Weights of a small image classifier: patch size [4, 4], held-out accuracy 93%.
Rows from block 8 of a small image classifier, named by matrix and row number. Rows with one number belong to one neuron. Each number is 500 + 50 x the weight over its row's rms, rounded and kept within 0 to 999. All counts start at 0. Numbers have three digits each.
After each neuron's rows are labels from the 100 images, of 14976, where the neuron reaches its highest value: "top examples" is what is common among them. Only what is clearly more common there than usual is listed. The data: microscope photos of single blood and bone marrow cells. In brackets: how many of the 100.
# fc1: MLP up (model.blocks.8.mlp.fc1.weight, 1152x384), inputs 192-383
# fc2: MLP down (model.blocks.8.mlp.fc2.weight, 384x1152, transposed), outputs 192-383

fc1.639:454549500544479498540487515528442430442558588525577491496504563490597538479553587444572460448445467484502590484503451533468497594524469483574544469472555487433469480522503485456497518560545473519481486508460511573424428480374456478569518455496571611454513572482462518594524535597496447498487502545550482564434600496490507424627542486434499567418507550474546551515473533526484457504488499536576455497314522489463431539509457465505568459464536469508423538574464476496453516477568424512449491480546490482482511496499567523637480518429504547583487526510514541519472442583486442485
fc2.639:541404391543456556580521476491441444450432521474455472431508575614544544486444544495525484487546455479492544535555498467563559474473472474460533447529551474495580494589513472519460505451465508455532443555492555553423501478524564486541558518486503591426564588550518492475450507581434482566563557511487489511506557548466428550472519569556507545408506496508522465533421610597495427541546488433471570452478563511462531472419522548465471448515521428453515492541528522470438518561534374575469534429462492494463528568520499487519462512462566499529484504543519592477573548507553426520
top examples: cell type: lymphocyte (88)

fc1.762:543605459445467485628548450530362527512480542473551452496494456457487492559474557594525400455386527534516481508589521496429442473499442383563452466485534475523413457479481555489477504476594562472460476412565425422543485413501464468508471389534539555549474533468543525459524534597516496452490528577462519413495501522476455497591482518512488528428465497491494481420402499536508504566518493503521423453450456519515459545511477529535524573521461454549519461461465515542531548496414530450440391466465606391461515528570471597550566403451425496423572509503524468541438478499455527482
fc2.762:465571502494501536443574459565503532460493407541588492435503479563519546550465434468475488513502465507496543516484515524461605535500383523448563408559608438594475588460513520566588502459489589445493471421438511492453469576509483473496467556478438541558532481508430504503514481473457536518496513465491469496445515504556610567462526441454443462421458541535532493517427531561515473508487619478482623536476596520463521607483508516478615395566569447602434473525434493498442444563440479460467577512444545514537549458513467446493502525555449534481443539441608583578482479488505429413
top examples: cell type: plasma cell (94)

fc1.36:519473480494518508505523427464434479390487501599665527428455429461529513504382497514408483592419534440536480531463516393471500432535487415477519578534551549583440516547462431532491485467609528536454561442482439483446479512507468522450567563514599573533497509470477563641494460608497502514470539518560561409435520477541505552462538503442417507532491472525468504470458457348520435497481461563572615500399562409521455521515432500491579539435515463492479550441462591498484542509465434470472553538510615480549434496526416537407444532536420411498456567473471555487474578470533553503
fc2.36:519535502483390494432552506514520567521518456564599589516491473554435537486439453583509527466417499540605551521439521504471591468552470520522540395555492491632403529476552489505583466461518561477479546472463543482557467467557361490485473540521494525605532556418475444542443490521493533559415451523469512527493559485500477520459482503466437438444465458532511459487493480496547489476429508510466403399599462531467474513477518491513636563578479544533454447495387465478596510541498522431474541544525535519578409527534469463433495556602439498412490479472496574524456464475518476453
top examples: cell type: monocyte (38)

fc1.471:478435523518422474561443500513457468390483571436552518404508533549540494492540524507433472483597486549463508430445460527446525543483418444506568480545527537525456504530486466544419408585478527470473476461474455639472549482516537514581537448550571625478492571489536498568470427680520441543534526491539491486435502512512530547568461419463447494431536436522512472550535454475474460567472543518543486502367534504508400557576515414459496449490527384549512474548506542476478522542475407420420486576476496514524519515514610497557459524515500592533438548490455573603495529538491525504
fc2.471:550420404577492566580503463451463446434492482507488495442486580573517581494467515565553487440542453487521578503582452514539568442543475483497544408528559533506528536550579457544448518469472560460524439534499530588441520456545449457582542550471482584474558597537553490523500548600450471585479561577445543566475581584467425559472481566489483512409472464512511450483476583556483422556491509427460530414459567541416561463418531534442535470525498405477549481532485511458477480582545429530505539474441485520483475523584479494516492535500525487480442500563537549465527536528564427476
top examples: cell type: lymphocyte (84)

fc1.266:530475424456486478576494495460434464455554509575624453602447554488605511468518468403504502497441508438521524513551525423476452563402568440448550429509581497514531532507443500479493547565524508544506570481554450492408382506364475502390475475449509525415556545470436600567557482607478493539513543573519557506424534442478461463596533454466449547488509487440441526507490465477510432473503430517627598539475525432524427495502467442556519445516552482493431504538491624559439551595481483603379506462483493526560521511477472574449510508470548504622418592497597540445521509532464477449
fc2.266:508424411547523552550496438482427420434562485573483461449487568530519558454484491526551489486537459460472573523579437460541570442502413494449579426492582546500560506564533451555457547435494558488549434565432557565418473466465452474554529547501472555468579542560547532551546554601472483591511545527466542562464536555470477557457505560550493505435498546489494453489519584558477424574521522421542551431469563531421573491431477560473525426524528449438552464517538464499439472554503424541442552511489536451468476529533487505497423503474553495488450536532555523458524530525574431525
top examples: cell type: lymphocyte (39)

fc1.497:501572536547450500539459562479378500471471509553493465476446530568518455397418523532441557524584554497615521481598538462464494444526540491544444527471429503532458527492428476593458493567408510616522505506546453506518461497488437537468470516449499540486535575412501577550482495465472527513466463501502560454529395446521483505566599471467486525506559482548477477572528473556481512509570390556551500454559457428527441498477514515518553573502621501467407559467517509509566515482514417568483484451487556454490456491427543588435491409528484381443402535502503470565411600516489524539
fc2.497:574449413593448515562485452421410461462478527535436452498503586542477530417490538562525516476535562387492538534567472467526515443449467501446475508484570543439600462534489527474443470474529402459553482574527523539424532495528516504533533489515505433476555590595534561498520543671496542539486515519482548467438506501449384493449476584615527556475533469489433481488520525541468431512534448477494534424492580510457590481452455567480436550434518425389512533509534565469467521524554483582554497433478489421460554509516454532492491458497563445501559503606487509433445534516542502609
top examples: cell type: promyelocyte (72)

fc1.190:547658530460458539592459475520436576486459522512562457545376579465483428533423466501489438514486489519525473496588515567503465571473388480432531506632590440516479575417483508484446535463520575529598523412537419409529484510464523489541534453530580527506464521525540489574547550530498536477406487540513509474485504523458562482579470470488473540536526507435510482417430434481497502517481596520596533496411515502559467552430441529509554512526515462543541433504477470501520431471411549523531475490429511420476496493566454426484473402551513521418480464517507490573561480548511548554
fc2.190:554460478549468578587453421517429515487408562492455440487402589490512452497455477526564465514520466430517556461579443484554534491480475516435524491541532456500557497552426475510443495417499469556599482549462513517449557470566547504521544476526503504434587566594540548457500562566459499524417522482446493525535564514423414534465456528547520570488528533449462476461452529489451440562584508466521572494459561457470563494386411559498433501453508468516574457524558462466496464451484426541498476553432500451430570538515483425485416451502590455504501488572478479428583522516587525553
top examples: cell type: plasma cell (99)

fc1.41:531553542445416502523460505463439542451440571455534468527515541461462493495451450554469502526561513484453495524533621447465529449420484528475441594485437494543507560492478453515401425479452543512521558434511467462595523484462626545500504415534522475492452510447545548518429466527498560505505449423540522376553418428557493468479461432578489607540583374519470402518519454457531561535478463583583459432535434513579402479519459529548519484532496482495436499513516558436640621434465485534525549521534530579467532454452444563508514471573482389491499547524440510530507489519471632537
fc2.41:509491445459434477429554526549499515417524434579440566481465516538462548416443485525391544536599520466505471598548561458489542509502425525472538475612432497566556574454435555533605477448446530408478493468446530524495481495475520529471516563550521522539506517439402430504491428564407609531563427477530502476549475431554482562452538512514524472422534449591509463529438520537559542500506549518418522450579492545521471561525571494488512515456547556423433518465420541439542556556578450593550546418523451480609469510519412533411505568531442465455477446499509504583454537462449413526
top examples: cell type: promyelocyte (89)

fc1.259:536465522452509547571546407520456491490466586576517504512496566431615505528449554484543491552504486463561584410548470470538498523617560478557529485483472384490565543537483483578474578552484569627496464591570501476517459510486474484477443465515586593438518477382438616516480476550463417453512460538458535408467540499546461483583591420441465575433491520510588501491494504487580441481493452576552572471397479520574490476558464456562562544413589466493518549603461534493490510545543384496424537502445497468488572502447492570543514537477557491490477523514536546533530470457480499475
fc2.259:571421474561545569555526446450443429472501453492489536496463535543507594507447445497490575517536440453540559510554492509561580486503492564546597384578547544539540580513522500440512572399422509450507511492460559549499484498542404492547517547502453553470603583540504572545462537587421454533475473517497540570502507552514452548485491544508420466376443459538578428456450593511546496532486569410439511444529586552473576505414513536404516447556501438454515443535440502436499457607567404516451519489438455539544489531534477435545512582522499514432426495603541555529552556509557490443
top examples: smear: peripheral blood (38)

fc1.344:470551435531474574534551415464503428579528484516555483509447527522576495456517440575528475537547501453590459482603463434592544400509576539550528494474543439397484490513444462566530597551525535622533499521459594501478488511510436509445484535508526600508496477411555570502448485540429517499484480488517512415530518535599499528524530447529438565542484515534538471511508477553611494444485507486472613552382546518453469535465537539526519532514520499458391499599535490410505538521510525583422513549539533484567573446538485526585486517504517367455374569455525535535495523523460614475
fc2.344:498538547516462491479617449490466561485433467476506525487468455506460478447504427505446458560577533501544409547456534473502511451489510550516480557534455395513460569452390515496615490496518501489512584395538563474501494589565532511392509493492523435502413445421422487443493469463482498425498463403524529402444453428544540565475517477571482541523542506479499503561429418573536556514445530505444527493535442537538450552552535481508458528499499563503388487481404538493547555516517558544531578481523549504565594540478449447501481527562471427467512511481519552535502508418416519483
top examples: cell type: segmented neutrophil (92)

fc1.184:493493471489450571591496408465458506369496536619644474472443534434538474434478463470501529539477442510472497470510504434531434582416540457425532463554553486553555539521411362463486517541511540525465462546552451500443463568434499463463508439478585613492502483553439524527528483579538507479442499509496525466452606521542519478505486422444485561443506510502558552469458436406518461493481559526578581501360560432551405507523457405538529537455519552515531469521416526435485517535508442523469501544483497452535451499433477478472423550510550549491438509523573540488541507527466468519
fc2.184:555446478505522553572518397476435492503562510555486457497440542492495481492441438495565472476514466461484607465592395491502579492499505546458567417539575501513577479528475454500475559422460472534525438563484557493431419471479470492558549525521488532436629587594567559511552609562478496567411540513406575590480491559493453526492456496501466542473476490420529472423503483458461452538526479451566570479515548530433598443426465552454506512518521457487579436543513442533466478517456459521490490590434556474474517606507502471498401565437564496419418499540517520446581508549551505516
top examples: cell type: monocyte (33)

fc1.100:492486498535476435545468401500489521398527578594571421400551510514529552412497578505550493459542470562451562496456444448413571522544491465507524579508512515542481453564528590484559501497512548517460474610571424503461435520468490505598506514475548603507551468462501515472440567541521476551412506514503437460427550496554499535539480430444429570444495566523515594554471427502489449489531434544571549516468555472454464537569552490480614492516517561527513485493491518528502561499465460464452532472444497559513449583424459586452414497498545562553492552452511446507456507551510434487
fc2.100:491472458528458548553518423462521511471542453518580532497449507547506594515484443561554505458475412542562600477526444529519564540637446528581577386610538506625470516501500521453584607470497547510453486475448515577501425468550428454561487555543517573523610562506530523545484564521501472555406441578429515587485484565511544532460455507453444509386455454497586490481525449463500470552463504483491488490560565550445530439432562538430558483606466462563540432500430474486492438550525456444453499558423524620571484554533447415525448620470528543463428475520508576468519513521567446387
top examples: cell type: lymphocyte (72)

fc1.16:482608576474494515470480644580469492540478472486483575503357490476436452451435497532490391476534457492485363507481467595537526451460417546481487563569474517502443532520480469510434505517486445562453498408444500534574562502514489552483506486521509452556409569495523423547527461525514570526466478509554517486530459550444569541490426476517566492628538485519461478398513502507499532619489473515459510485551452477528484522438537531493495401436493398564452424459464524426530539440459550495577447584513538497498519462547541456540612450541407512478433457522433506543502464506559532545
fc2.16:439473423523488570525559486495496450461614396554569537445502537558490606497503473537520508457526462484500587472540458512517559483497457502517587370548610531575443581501557448547512546406517598444489446490434513538491436448488409488570490567473460521544577532526488473564520541570447513579428540545481509548497493578479512543488523499464445402446475501491568475499512562480499410577492560453497495468513593525473548494433544520449595458578492466486527435516413452440455438604509435482468552571481559474529410535538465493463532569519472490460429463442580580509461437525595441472
top examples: cell type: monocyte (42)

fc1.736:501576565520478481542449493406440602517493572520469502565432565464451496528437462560489463527507507465500444514485599509510478425427437475420430544571434410520505557459463531526464515446398465502533568415562392462600493565511520524472476428489556409556496503508473487523473474533476556401479461415482516417530405513518473507563413517528487581550459420559469499439427432402504540530518493609582526460603512528581471487531476518574525489496471497500527449450449525501597591549481577569573499473450528455447459546519456513484494423619481446451489472510494457559475457543492506578
fc2.736:572452403526470581552511447472442463451495454541513545481468579567482555482451482555548548516568456465522575513572495466528566494528436545496566422595540494569565565526519468472480532405447522459531472537433566549504476470533474496573545540528483546496569571577561477540497540575422478562485494497461516584517530563510446576482439538498468502433480446516552408470439577479487446556512553472469499459514548514497571479412519545448525483553522457446520426542476503404497466569535421545470511496455447482522515529564442432489461531518551472434441445579532582505534550522582444476
top examples: cell type: promyelocyte (95)

fc1.743:468448476552480404499408528490511512531548546449464455460580535580539557495507510490564456456506559572495551484459512523483509547492418430591524464530484537517487456487611624549459501499459485484495476565480447554484484482413473524550397549502459497461516497503604405514507513492465475508464483542478473591449561513459443453624481511526475513478431579483551477605462562603524467560421481502536402510440620534414531492528496483438557470536487477503484489561445461515493482463487451451464467496445481555451502516578655477616453524528519499608481517479485455463510450564448400456
fc2.743:541456482526458447441536579490497505412468499439575589542538566530505539476473572573544439419493512597582557475495549482461568494642519492565468437527454530513421443488576578501533481540498537524439533464528488591505510473507469434525527576516517562560497635409519420499400499491486440518514500592560527546471562523509502480553500446419469546408405483514538533461484517516557458492403492505479441411434550529455487486464595486482589505560488458498509509446439564490518569509564467464503511472443501613559467443539569576527511591495503507534468551456415543509473510576468419392
top examples: cell type: lymphocyte (91)

fc1.298:493570541441517544575513450484468518555512512576603518493443542445525560446471514512458536403469517505485465516600397434495493535516492462499516462491497490479487452516489499544524477522587468575463516492489461525523439473461477543529455478558490597523517465535434515433530495521473535498484451540483509429488558543532507422604427420425487579503477533539603571508548491463557417579589446582575535480504495483452509534520585492471624525519540556490422486486513416530508542494541522509476464563438456580469479519410536538436481529426532525411493550480538462549434413497447506485
fc2.298:491522414469533508510507445491472498498605417488524531504487544499457566477464450523455556498539456488491577552538454482494571504527483496531528408540599524560493519497511536434585554454475510454419480481468552530479363479514439472563482562525449482502620573525519530502513571603451544535508439570470536558541470455493501521485472457519531448422489462554576435392539516412487420567498454502539477443599523543502610510450553556458571463612441496505481396503453499478456537527543493467486444564459490609593481492478469525484472580443461550481407475516481481508480447530508502481
top examples: cell type: monocyte (33); cell type: blast (28)

fc1.55:480460510550428549538469524590439495406459534500584467534482523510468432403427447464371538528466488538579524479433424526477500454529517433484531516468591486522513462512514506556438444593528498501474514480559462532403449489490474513401508493496506564407514591490538510530484430586453455492505547409500525528472621497499489518542493423429463527500506466561445478518569446452558502484468487566490513498434462484539512535469523529465526524510500451486506476586468589450497560580514457531445459510524515548567500483471530509477490522557518436557432561537494522536419611473482522457
fc2.55:537439459499383491525412527516458513557486512528484450507509529592460429456424529571589508380424580515543530464468455494523496454513530447512425569477521556467459392492558465573415453500586484565541481543545408529473518463543487440552551533481458490507493527485580461539470551546541520535391590585438559446449579582429425473511437533468511471537465458476455473448583471422458479487513419489449398468514476513415580404448451492489478590552491422492593533478540521530489480491479505520529449514468568471440461446565564551492536514570547474502526442551492462428489490491535550548
top examples: cell type: artefact (92)

fc1.629:449503571454368505463496444474440539434470562531595512533373523538469494454512476519410467561531447462480457507431530525467530575468462512439481517606556500578493560495443445444473438508486489502518510493497450469478593498563566528567514437469574603486435571535538404534398491585519524443441540518476481425442464572501527584471411470496510499499498447513480480475450421428433494525496575516506512514394525523540461553435553411538498480451458474511541507489482517462545617506423536420522484525460485552567455542497484448487480575559485480539462550593469481517529570540525519571
fc2.629:569431434508507575594456427503437482470464542531478445483458579529513524526425519509541495470538449447506568457582420484553551475505467497475573439538531510517593510585483482515452549459454510480525462594478524536438513433503497466582519502507492556419579604588567546498521573604461479601482523533431534599495512579434415531483451577489488548448449509478515447458480535499479473581531510457514540478441572532485566481407456563492455498487502465483584480514566442464469483510463408522487498522457482494482480565544502476496451477505565530481485490571496515445577561534591476540
top examples: cell type: plasma cell (60)

fc1.44:532459534521432548506522427445440511394423567522537510476517527421471408474411439414456550553503492432511506411502547519460506551508562455413517506524512475594547523456510415547406413528437527483475495465603465505426456480450563493491562467434597551453479603538518546575465462532536447474562573417473609462472559442526482484559472398467429543414516401461453453429532421441549512429432531567570554438442509463611458549494427452511464528548491505460516479606521556477572554512520475573489583542542434539524478516416446483502478536549528437596509567498466539520464552507457578499
fc2.44:508417519521529509561489413524425452484551541528458472503440599441429472458459475496520507484500467458492563489569415483539502484491482503456522456523593539497575500532465440573484519452471493556534481580507531497442467452475413489540511503558509528419588526594552521514532540594440554572501510515484578563508501548460469515498444546517591507429535513411473430447543551504502434563535514436584522434490544550429605444408410527457450514485509523410606519538550464487477472545446435596496502529474505464452467563525503485484447517442566466489435484572491430453580515554580511546
top examples: cell type: blast (47)

fc1.515:409519587489407577579423562545412555451399495505528514506444519423446361466445403560421514502552460517536446438440508596526441510451481545485501526502604556513494512472531482513417447567488504535520433466515444572472542453515525568463503411516494480459446605530563497579524462528461482549476511517478534518468568531431507463545388446560492480532504480549503426386549495431470502556493503529503487452474451520511505466412508505487530506488481433506536436507462508435530478496459473500473413572511484518479503400537617438499477501543513461514475495540448503550559490500500587491
fc2.515:574444446516492547579476444515445456507458478502477423502445565548504467469444505487568487449494512478514520454574435474571514458512535536450494500494546510417542458534500452554412523479495497581578488564537515496447508430465492486569564515507449525435573579563564509502481527536476495526468561490469506518478623584446451484482444545505511533514463476430468455437514534471467454485505462460491509490463557519482584447413430537485431525502488437466622450525587452460450491491490427521515445535430513436434522505562547509509468497512598499483482512547488484439578526552575521567
top examples: cell type: artefact (96)

fc1.52:361579555450428524499533546580444458525480451500600559493351518431461419379452402520474488534532511548485332494487490504527518445539559621530486551458497466464367494527437442530513426464572462460471514445491525492557502470560578483526559483505553582558464532545527481507432477491481507525491448496585493430524501467447567523429424430508492466549476510476494478470515489497466494531465487533564513557454389478565497637473541521392548529534521524477430502507514471477540537405529488461505479593576537545562467463530492484524502528468503432425443579524418539460470430515526587541
fc2.52:530472581515603523592503405545522441512545507506517452474448550451499484457510416564551464461528476515519527493578394479526536421473558555544532476500568490470521504564399538465532598438472516559498525563451516536465521457525398565523502486537529573426579546555510582415460583528469485528451515526486487551462566545526429526462458481553516494466515496486566494510482478481533441577510521449517553526520594473429581453411472475460502446500479447453521502559465468483496530550519414497420495559414540504555488465496519471530424549423581464477430528473503466456587538559586494500
top examples: cell type: monocyte (68)

fc1.222:505451554449459505474543446400465515398538621525597546542466565468458504464482544522431519562489529447463531471400522503438487523501450531427492533548509476559499538479361550417507445471499440495456484511502528507453471531509516567549524412511564531505498530447437518529480469549556449516506454445506508411431497510550529534522453418453552568430534419510503553427524455449489481446500512588599527485483497471590493513529514453562535497392479434516444476471421615458592517507420516487472520571492470607543493543444444504508521559561460487525474546521444548482520577442493550528
fc2.222:582454388574478545582522471477428435473480514578502457460438539569562544472444480570563549487546526422488548557564424438565537420485505462482551482510545523474580462540487485529471513444560451501581475562482574533445525466512487517577556501548495546451570562550500475494491552598455506610480523492445531510432536549436424513447453611585478560428525486459476437466476539542480433534557461435492539436475550537448578456425469597429483551457538425435442504525527490496462470531490417568471515490469551492502514558559490488487395533492566458471459527582526535446563542507563460568
top examples: cell type: promyelocyte (62); cell type: myelocyte (30)

fc1.295:476537564495364572468491510435407447434462583553502577531418556485445468446535545474460444543513465448484500496445552516497507511429491539478409551512497515559478603555486472528447466522459386508441455478468468524458469522514499494557562465446527511548464586457491464587474505621453492456494457447514511416378486505546425504493488472477519600497545459487491528446476481454507406503525452547534531471582433431507530482452541459501551464389475552459467470491487556439550575515482448536492495606555476514531509528421516461560517547542520452528405508621472536464470539481583465627
fc2.295:556429417577515544562520451451427426484502512542411458475494569566505514418480564501551552476571534432458538557569475438545516435434507494434502500481541533442595471566518440547439477432508478523554480559535555547429478487516488501545558534503456507441559563570535501490503561603477519560476571480477562500438518560446418544461478565566522549444529451464433423471494578545460425508548452429493551437464568528459565458419444565452433540455542421397534526537548538481458493541518445585508519440485512464455502519564525541516475523490551474490475541569516488453545565514563452576
top examples: cell type: promyelocyte (67)

fc1.589:437552480552509481501434567529475517493455504464550500467465556554515481386470455574599538477488499571571447517499481488540600468587418462620490521491466507498409477486572515604443431443505522486449502442457474523551557433547445550426484544510514483459405490525636495523425468494475462556458485502538503500466492470464500500474401480571538505555477507475484483453498495523476512592461495430479442518371528441477549506409517515389597541487456515473519620475458520532468491431445526480421477569534566528492547420589560463528496463546413416460521540497436520428465416568493468479
fc2.589:535414546517507442545477480519447464493449551514535451508539589479460430451477518550534471418536615519509457487502484466493498422499542460484467532426543546464495389539586487560505411521495440513568472591520534512432499491538499497499548447486499525460520531518521529448424567512600433475475566521512596497411584565399375455418481528604568563525460526371445522444521428515505466486464454483476489382464519542377581435453473544462459523499480461506554544509474566561465504448434497590487535572447485525470387445531608450552399493478558487518539554581392459385550522568534455535
top examples: cell type: artefact (52)

fc1.498:442561498563537389531493540492504486489547525449457490466528566547531595475514549457595480395476550593432452558535518417494635456498453453605525442510532569423431477516530600469527543478461444549448536535475518545452523433429431584507441457535515535540500508473527452532473551491458577505480466564514512541471434472521463447553502529509496532469488578458550473541405564643533455456528462479567479571498553527437495493551538520550540444435577522503346471516462461503513518448433478505473487464524546556476510531595589556570474473522511526543467493538453419506443449607521410526
fc2.498:586421402541494567601474453425467425431474524499496471463488573525514566447489539526569461481517474482510569474561443490546584478523511484473514438495559543473539442545547443541443518487498525515530483563480556552434521419503479449600544532495487557440576600575572518497472545551457460553480558527471519576459571576414436500467452564520511565416473500446526475455482551564501421532472467463539550443421579553462568441398493536476512452531490426468577509533560458446446509519536410523482509510433489530474516514523536497555477537480561514542462549557479538413561521568583475495
top examples: cell type: lymphocyte (72)

fc1.646:555594491479513581445546485509463548523546474586587504510491575462579540509508497576515486444533532481591528527524500479573442483542513509534475473526448363415529540448432521609520524597447498622459538549512561491531481581483445489428429537515601539435569430450443535495514400496457534456501497438445541488567536502567518451552599518439527576511430599516534468465503527516605496475430502508489597494543496494502474428475511495484513548489547543469454503551478464582506469530521523646480455537434514508444569413540567557488494478478552427410439514457569527503526463508461553440
fc2.646:603415378489395479525589463495556494437512465559589570493418556555458591396528511567533515476526542515574576494565582457557571484526480516524491442570488463501442503424505527521580453445480556462564541491503592542476526471536443423522520557536504584513547595509491436527443428580440546537477510485542527516512549580492496495455479550516529508372492443481555457463448532537515470493382531502463432428543568547499500474468561462456540572475443462418449511488439537448537571573562474522526471480423472482556476489596438524474557574524518512455483437474531573541461439512526468485
top examples: cell type: segmented neutrophil (93); smear: peripheral blood (74)

fc1.299:461603561482415561547426536559493562541432494486489521485426559498504425571523449555509473481567450517472432454593491547555492511422379511506533479520557482508484523418548443519420536487511555557594448458472494475599580451460553595488489434575485445503472498503572507570464504456438536559407413546467478543530462535458551481475450468515438490528495554453474411497420480500441564562499549476513456441418508506546442508449492572472540513487536518542540464497489451539512418448415561473500438543445532479466558431597542432476495401505440517407522441505526545553554401536550504504
fc2.299:575474403496436547559503455512426482545436503526492441528425585520456468478440504500562523465452535432550565473587518514553521513495538570457497484562562485457536452525511479506456459423521442572614517549513520491477488496520486484531540543520437525450580563584578500516474545560516506522424554534412534512518571577418465489478463520524518536485492482447430419392494513422438454468548463470455485499472504562479584461395428553444476553483480428517576450518560522450478502457492446526479434501441472457507528501555470509442493512499607492416495456628482482446558489529567564576
top examples: cell type: plasma cell (90)

fc1.470:444583488581525475503494526496526511542526488468507507466374511455520479536541446560574456467474521529448423603467457505563585407468438446548525511565485518461443555469563461518580540468601487540541549458440495483540558513530460574423466433535500490517428466457528493469490586418473561517504438578542453525435468553441568472451458540594518444577498532505466413442401525564454506559402511391474532556418452505435529479445554533443559462512501469549466517447451499578464460522397584447415467510511543503484545452560558417539497433464465487388464483501421497426487441497512471479
fc2.470:527462412547497577537496436473433445487550458589490523397457575587518557486466449562535516498508502415530590545561493529543605432447466524488561397539604518506505547529526476492481577435453544445510444525477554565436439502547410455516555566505449531514609523542482552581536501577459498558456534533451526528490508541469435574430498540514454458396494477540531434471511581513508426530516539417447576465481611528478562504408472535446576444546541436465549482545456551432460472584555430535488536521445524482487483492576459462473520564565515453477444509553541506494523508451616477471
top examples: cell type: segmented neutrophil (72)

fc1.141:489477609466385507501538449520399522481483505415578517480505555536489455515494490576462502508519536487524491426477615505487459468507503460437455579502516512557455503403519466490422455554476581515509518447576477513526561495494529478475554423536500520483421533391563520556456429603538509465484530493517569399449495451532501517492390418517503540454521376433399449499493468437512492468486562486532507455389463500536426507530461431548521524510503364455557535498433592510596552525471513420477499556473576511542521486535468476487518524585492468445485548542421536533494584522472601520
fc2.141:465512438537455536477555484491451483411557444593595513420526586583513553533488478569481516495529489470483549555511493527496570501483375463468548384585620481615476537499532497538566497441519540424516395544392514538464471511541453494503481514513484552483594479545452539530551432573481479588430531492467505556457522543507536612494491460515464478356508543504505495579491530551552444552509563486515581477499580537433554551439486576458584462524554481532480506499424456446479431580475457530398613547486517550497472530533429461460464497492453500486444584482554560486494528476584425421
top examples: smear: peripheral blood (90); cell type: segmented neutrophil (75)

fc1.282:476432541529416554494486442381494464444481498552552496456502527484474483459445523594419525557575498472537512465459527437519477515531490511482447514571472601601478508446434429531430422475488550534536525469488555533527551439519553565531545496569497613525425496448544526585458424629530493578488489437556517452494478506547509495493422516476395570469553417509426488527522466433469550557513549541560516417457516397567425454531438469563458529499485481429479490503469594434626569486539446465513566600539540525548476528515492464423479491545461442557429583434483615542494563528495556566
fc2.282:550445433501474519527543553447505437456523491574492538500459594532433524406471506612545519438523560504542519479562470468537550431498504501475473497516503535521482485515569446584440477448512491482521524563471579528545526413481470469582568522532511553587482577532525408513463471528458552568442491499533582559471592590454437505476434579516483539401519389458485489452504507521495440548513464499487440362520530534467546437463522517495538560522565441433532521494505448443574443512526468581501517578525527516546481502584545485458512539494500435459460508587504562442518469524553450523
top examples: cell type: monocyte (43); cell type: blast (32)

fc1.189:481542524544552478539507526464499473538592552512595505564462586469556571523486516592602479424457573567520415544519482460530546484553473467587478492585458521443473518561457564469547454506538481586461582483462510512591542431466462554529444492554587550581520519472579450523467521494496508580439404551541488501535446472451510398604450489472458530541409538544534473488413519489532483580466421491539462491446527497484501440464574563435582529462548538507370524429448425485530490454393572486513565549450560552464507512622523467435488429505480507535453523481524445409552412537493445492
fc2.189:452499536462508491467549565518494570413472566568548525468512602432411491578411464587457404485482486523554502498577469497478542549534459504464536480556551482632481465558435498539553526513502519516490489620485533488510481430464495539534481464566613569506529560459489446505453444446473489585503380524565536561530542501466534499506509552463565568382489544470514563496491460613553505594472496521568553404518524511426475500462493551481583523451538538548485546436442420454526442488468479534451583623558516562549459580454489463461422499458490457607480576514456490445581486518545469433
top examples: cell type: blast (65)

fc1.574:476579466521551451525552484576571516571540443556478398464479470444527546507503509433594531429406578578511533568561464428516570469507465461563551460503512498457500482464545506565515505486573414602502547533468474518569501546426449537424447477534478507468560442489510549485515519435418601562526500568476518534545509503477517443590540511503453516503481586459504480551500540587502448519567419445502434509456467521476513455456462580460538521500536549523468525450468454584408511497477575551453482469524468466405628552511517576506521441433542527482496455451543476506495371533458420422
fc2.574:557423410514471548534570446513466452430545409549532537445439538570518608447488485515499564506562449455520583527567516497558582474514468533507561425560559519552509569487566472496516530428482570412504511488431587559458457481525423462550524564542447575536592548536511477541467489594440527562505504543474531591492511560497471578447494541465453471384504455495529434484455577493485464540489554418472531432534587544502555512438529527461570415577527414444526466493454508417466474600548421506496513499426438519581484530575470473466522576505504497449461487552566589547507506519588422446
top examples: cell type: lymphocyte (43)

fc1.514:433576516453465454548434566541494505498446559422467531430409474499443432539525482595541414462498492530463408530478564502498573367433463525525452572488499550512412552522528472463498454433478520459595549432449511470513546465551531526501489398503488480511433534410570436496446548486520553537470463534537422470493428490431511520464415570577540454513622481536440471467423503545421534546469513421503450500482465542487485548437569550496564503512468485523436547459457486516502483482427539446478495506572542493512498502576525479551563456495454483432510439532411562471497457534549480529
fc2.514:571498441475446551460553520535563481496474425589551524416449504635555508553451393542540494499521511452622498552484573494528611417502489578485557467548515478495431528517516492462470486466505507461561529446451512533528464532481448450494594560543417553526527506493438525543420454506462438483419579508465501469487565505507490579376531520496410495483470446598509487481472530492498536453488578459391522490509558573500521552475545490432581406573570435510498531559474552391491499582551455507452539509433545475614502421547424425450464568626486445499425544552524561511479554475523457466
top examples: cell type: promyelocyte (46)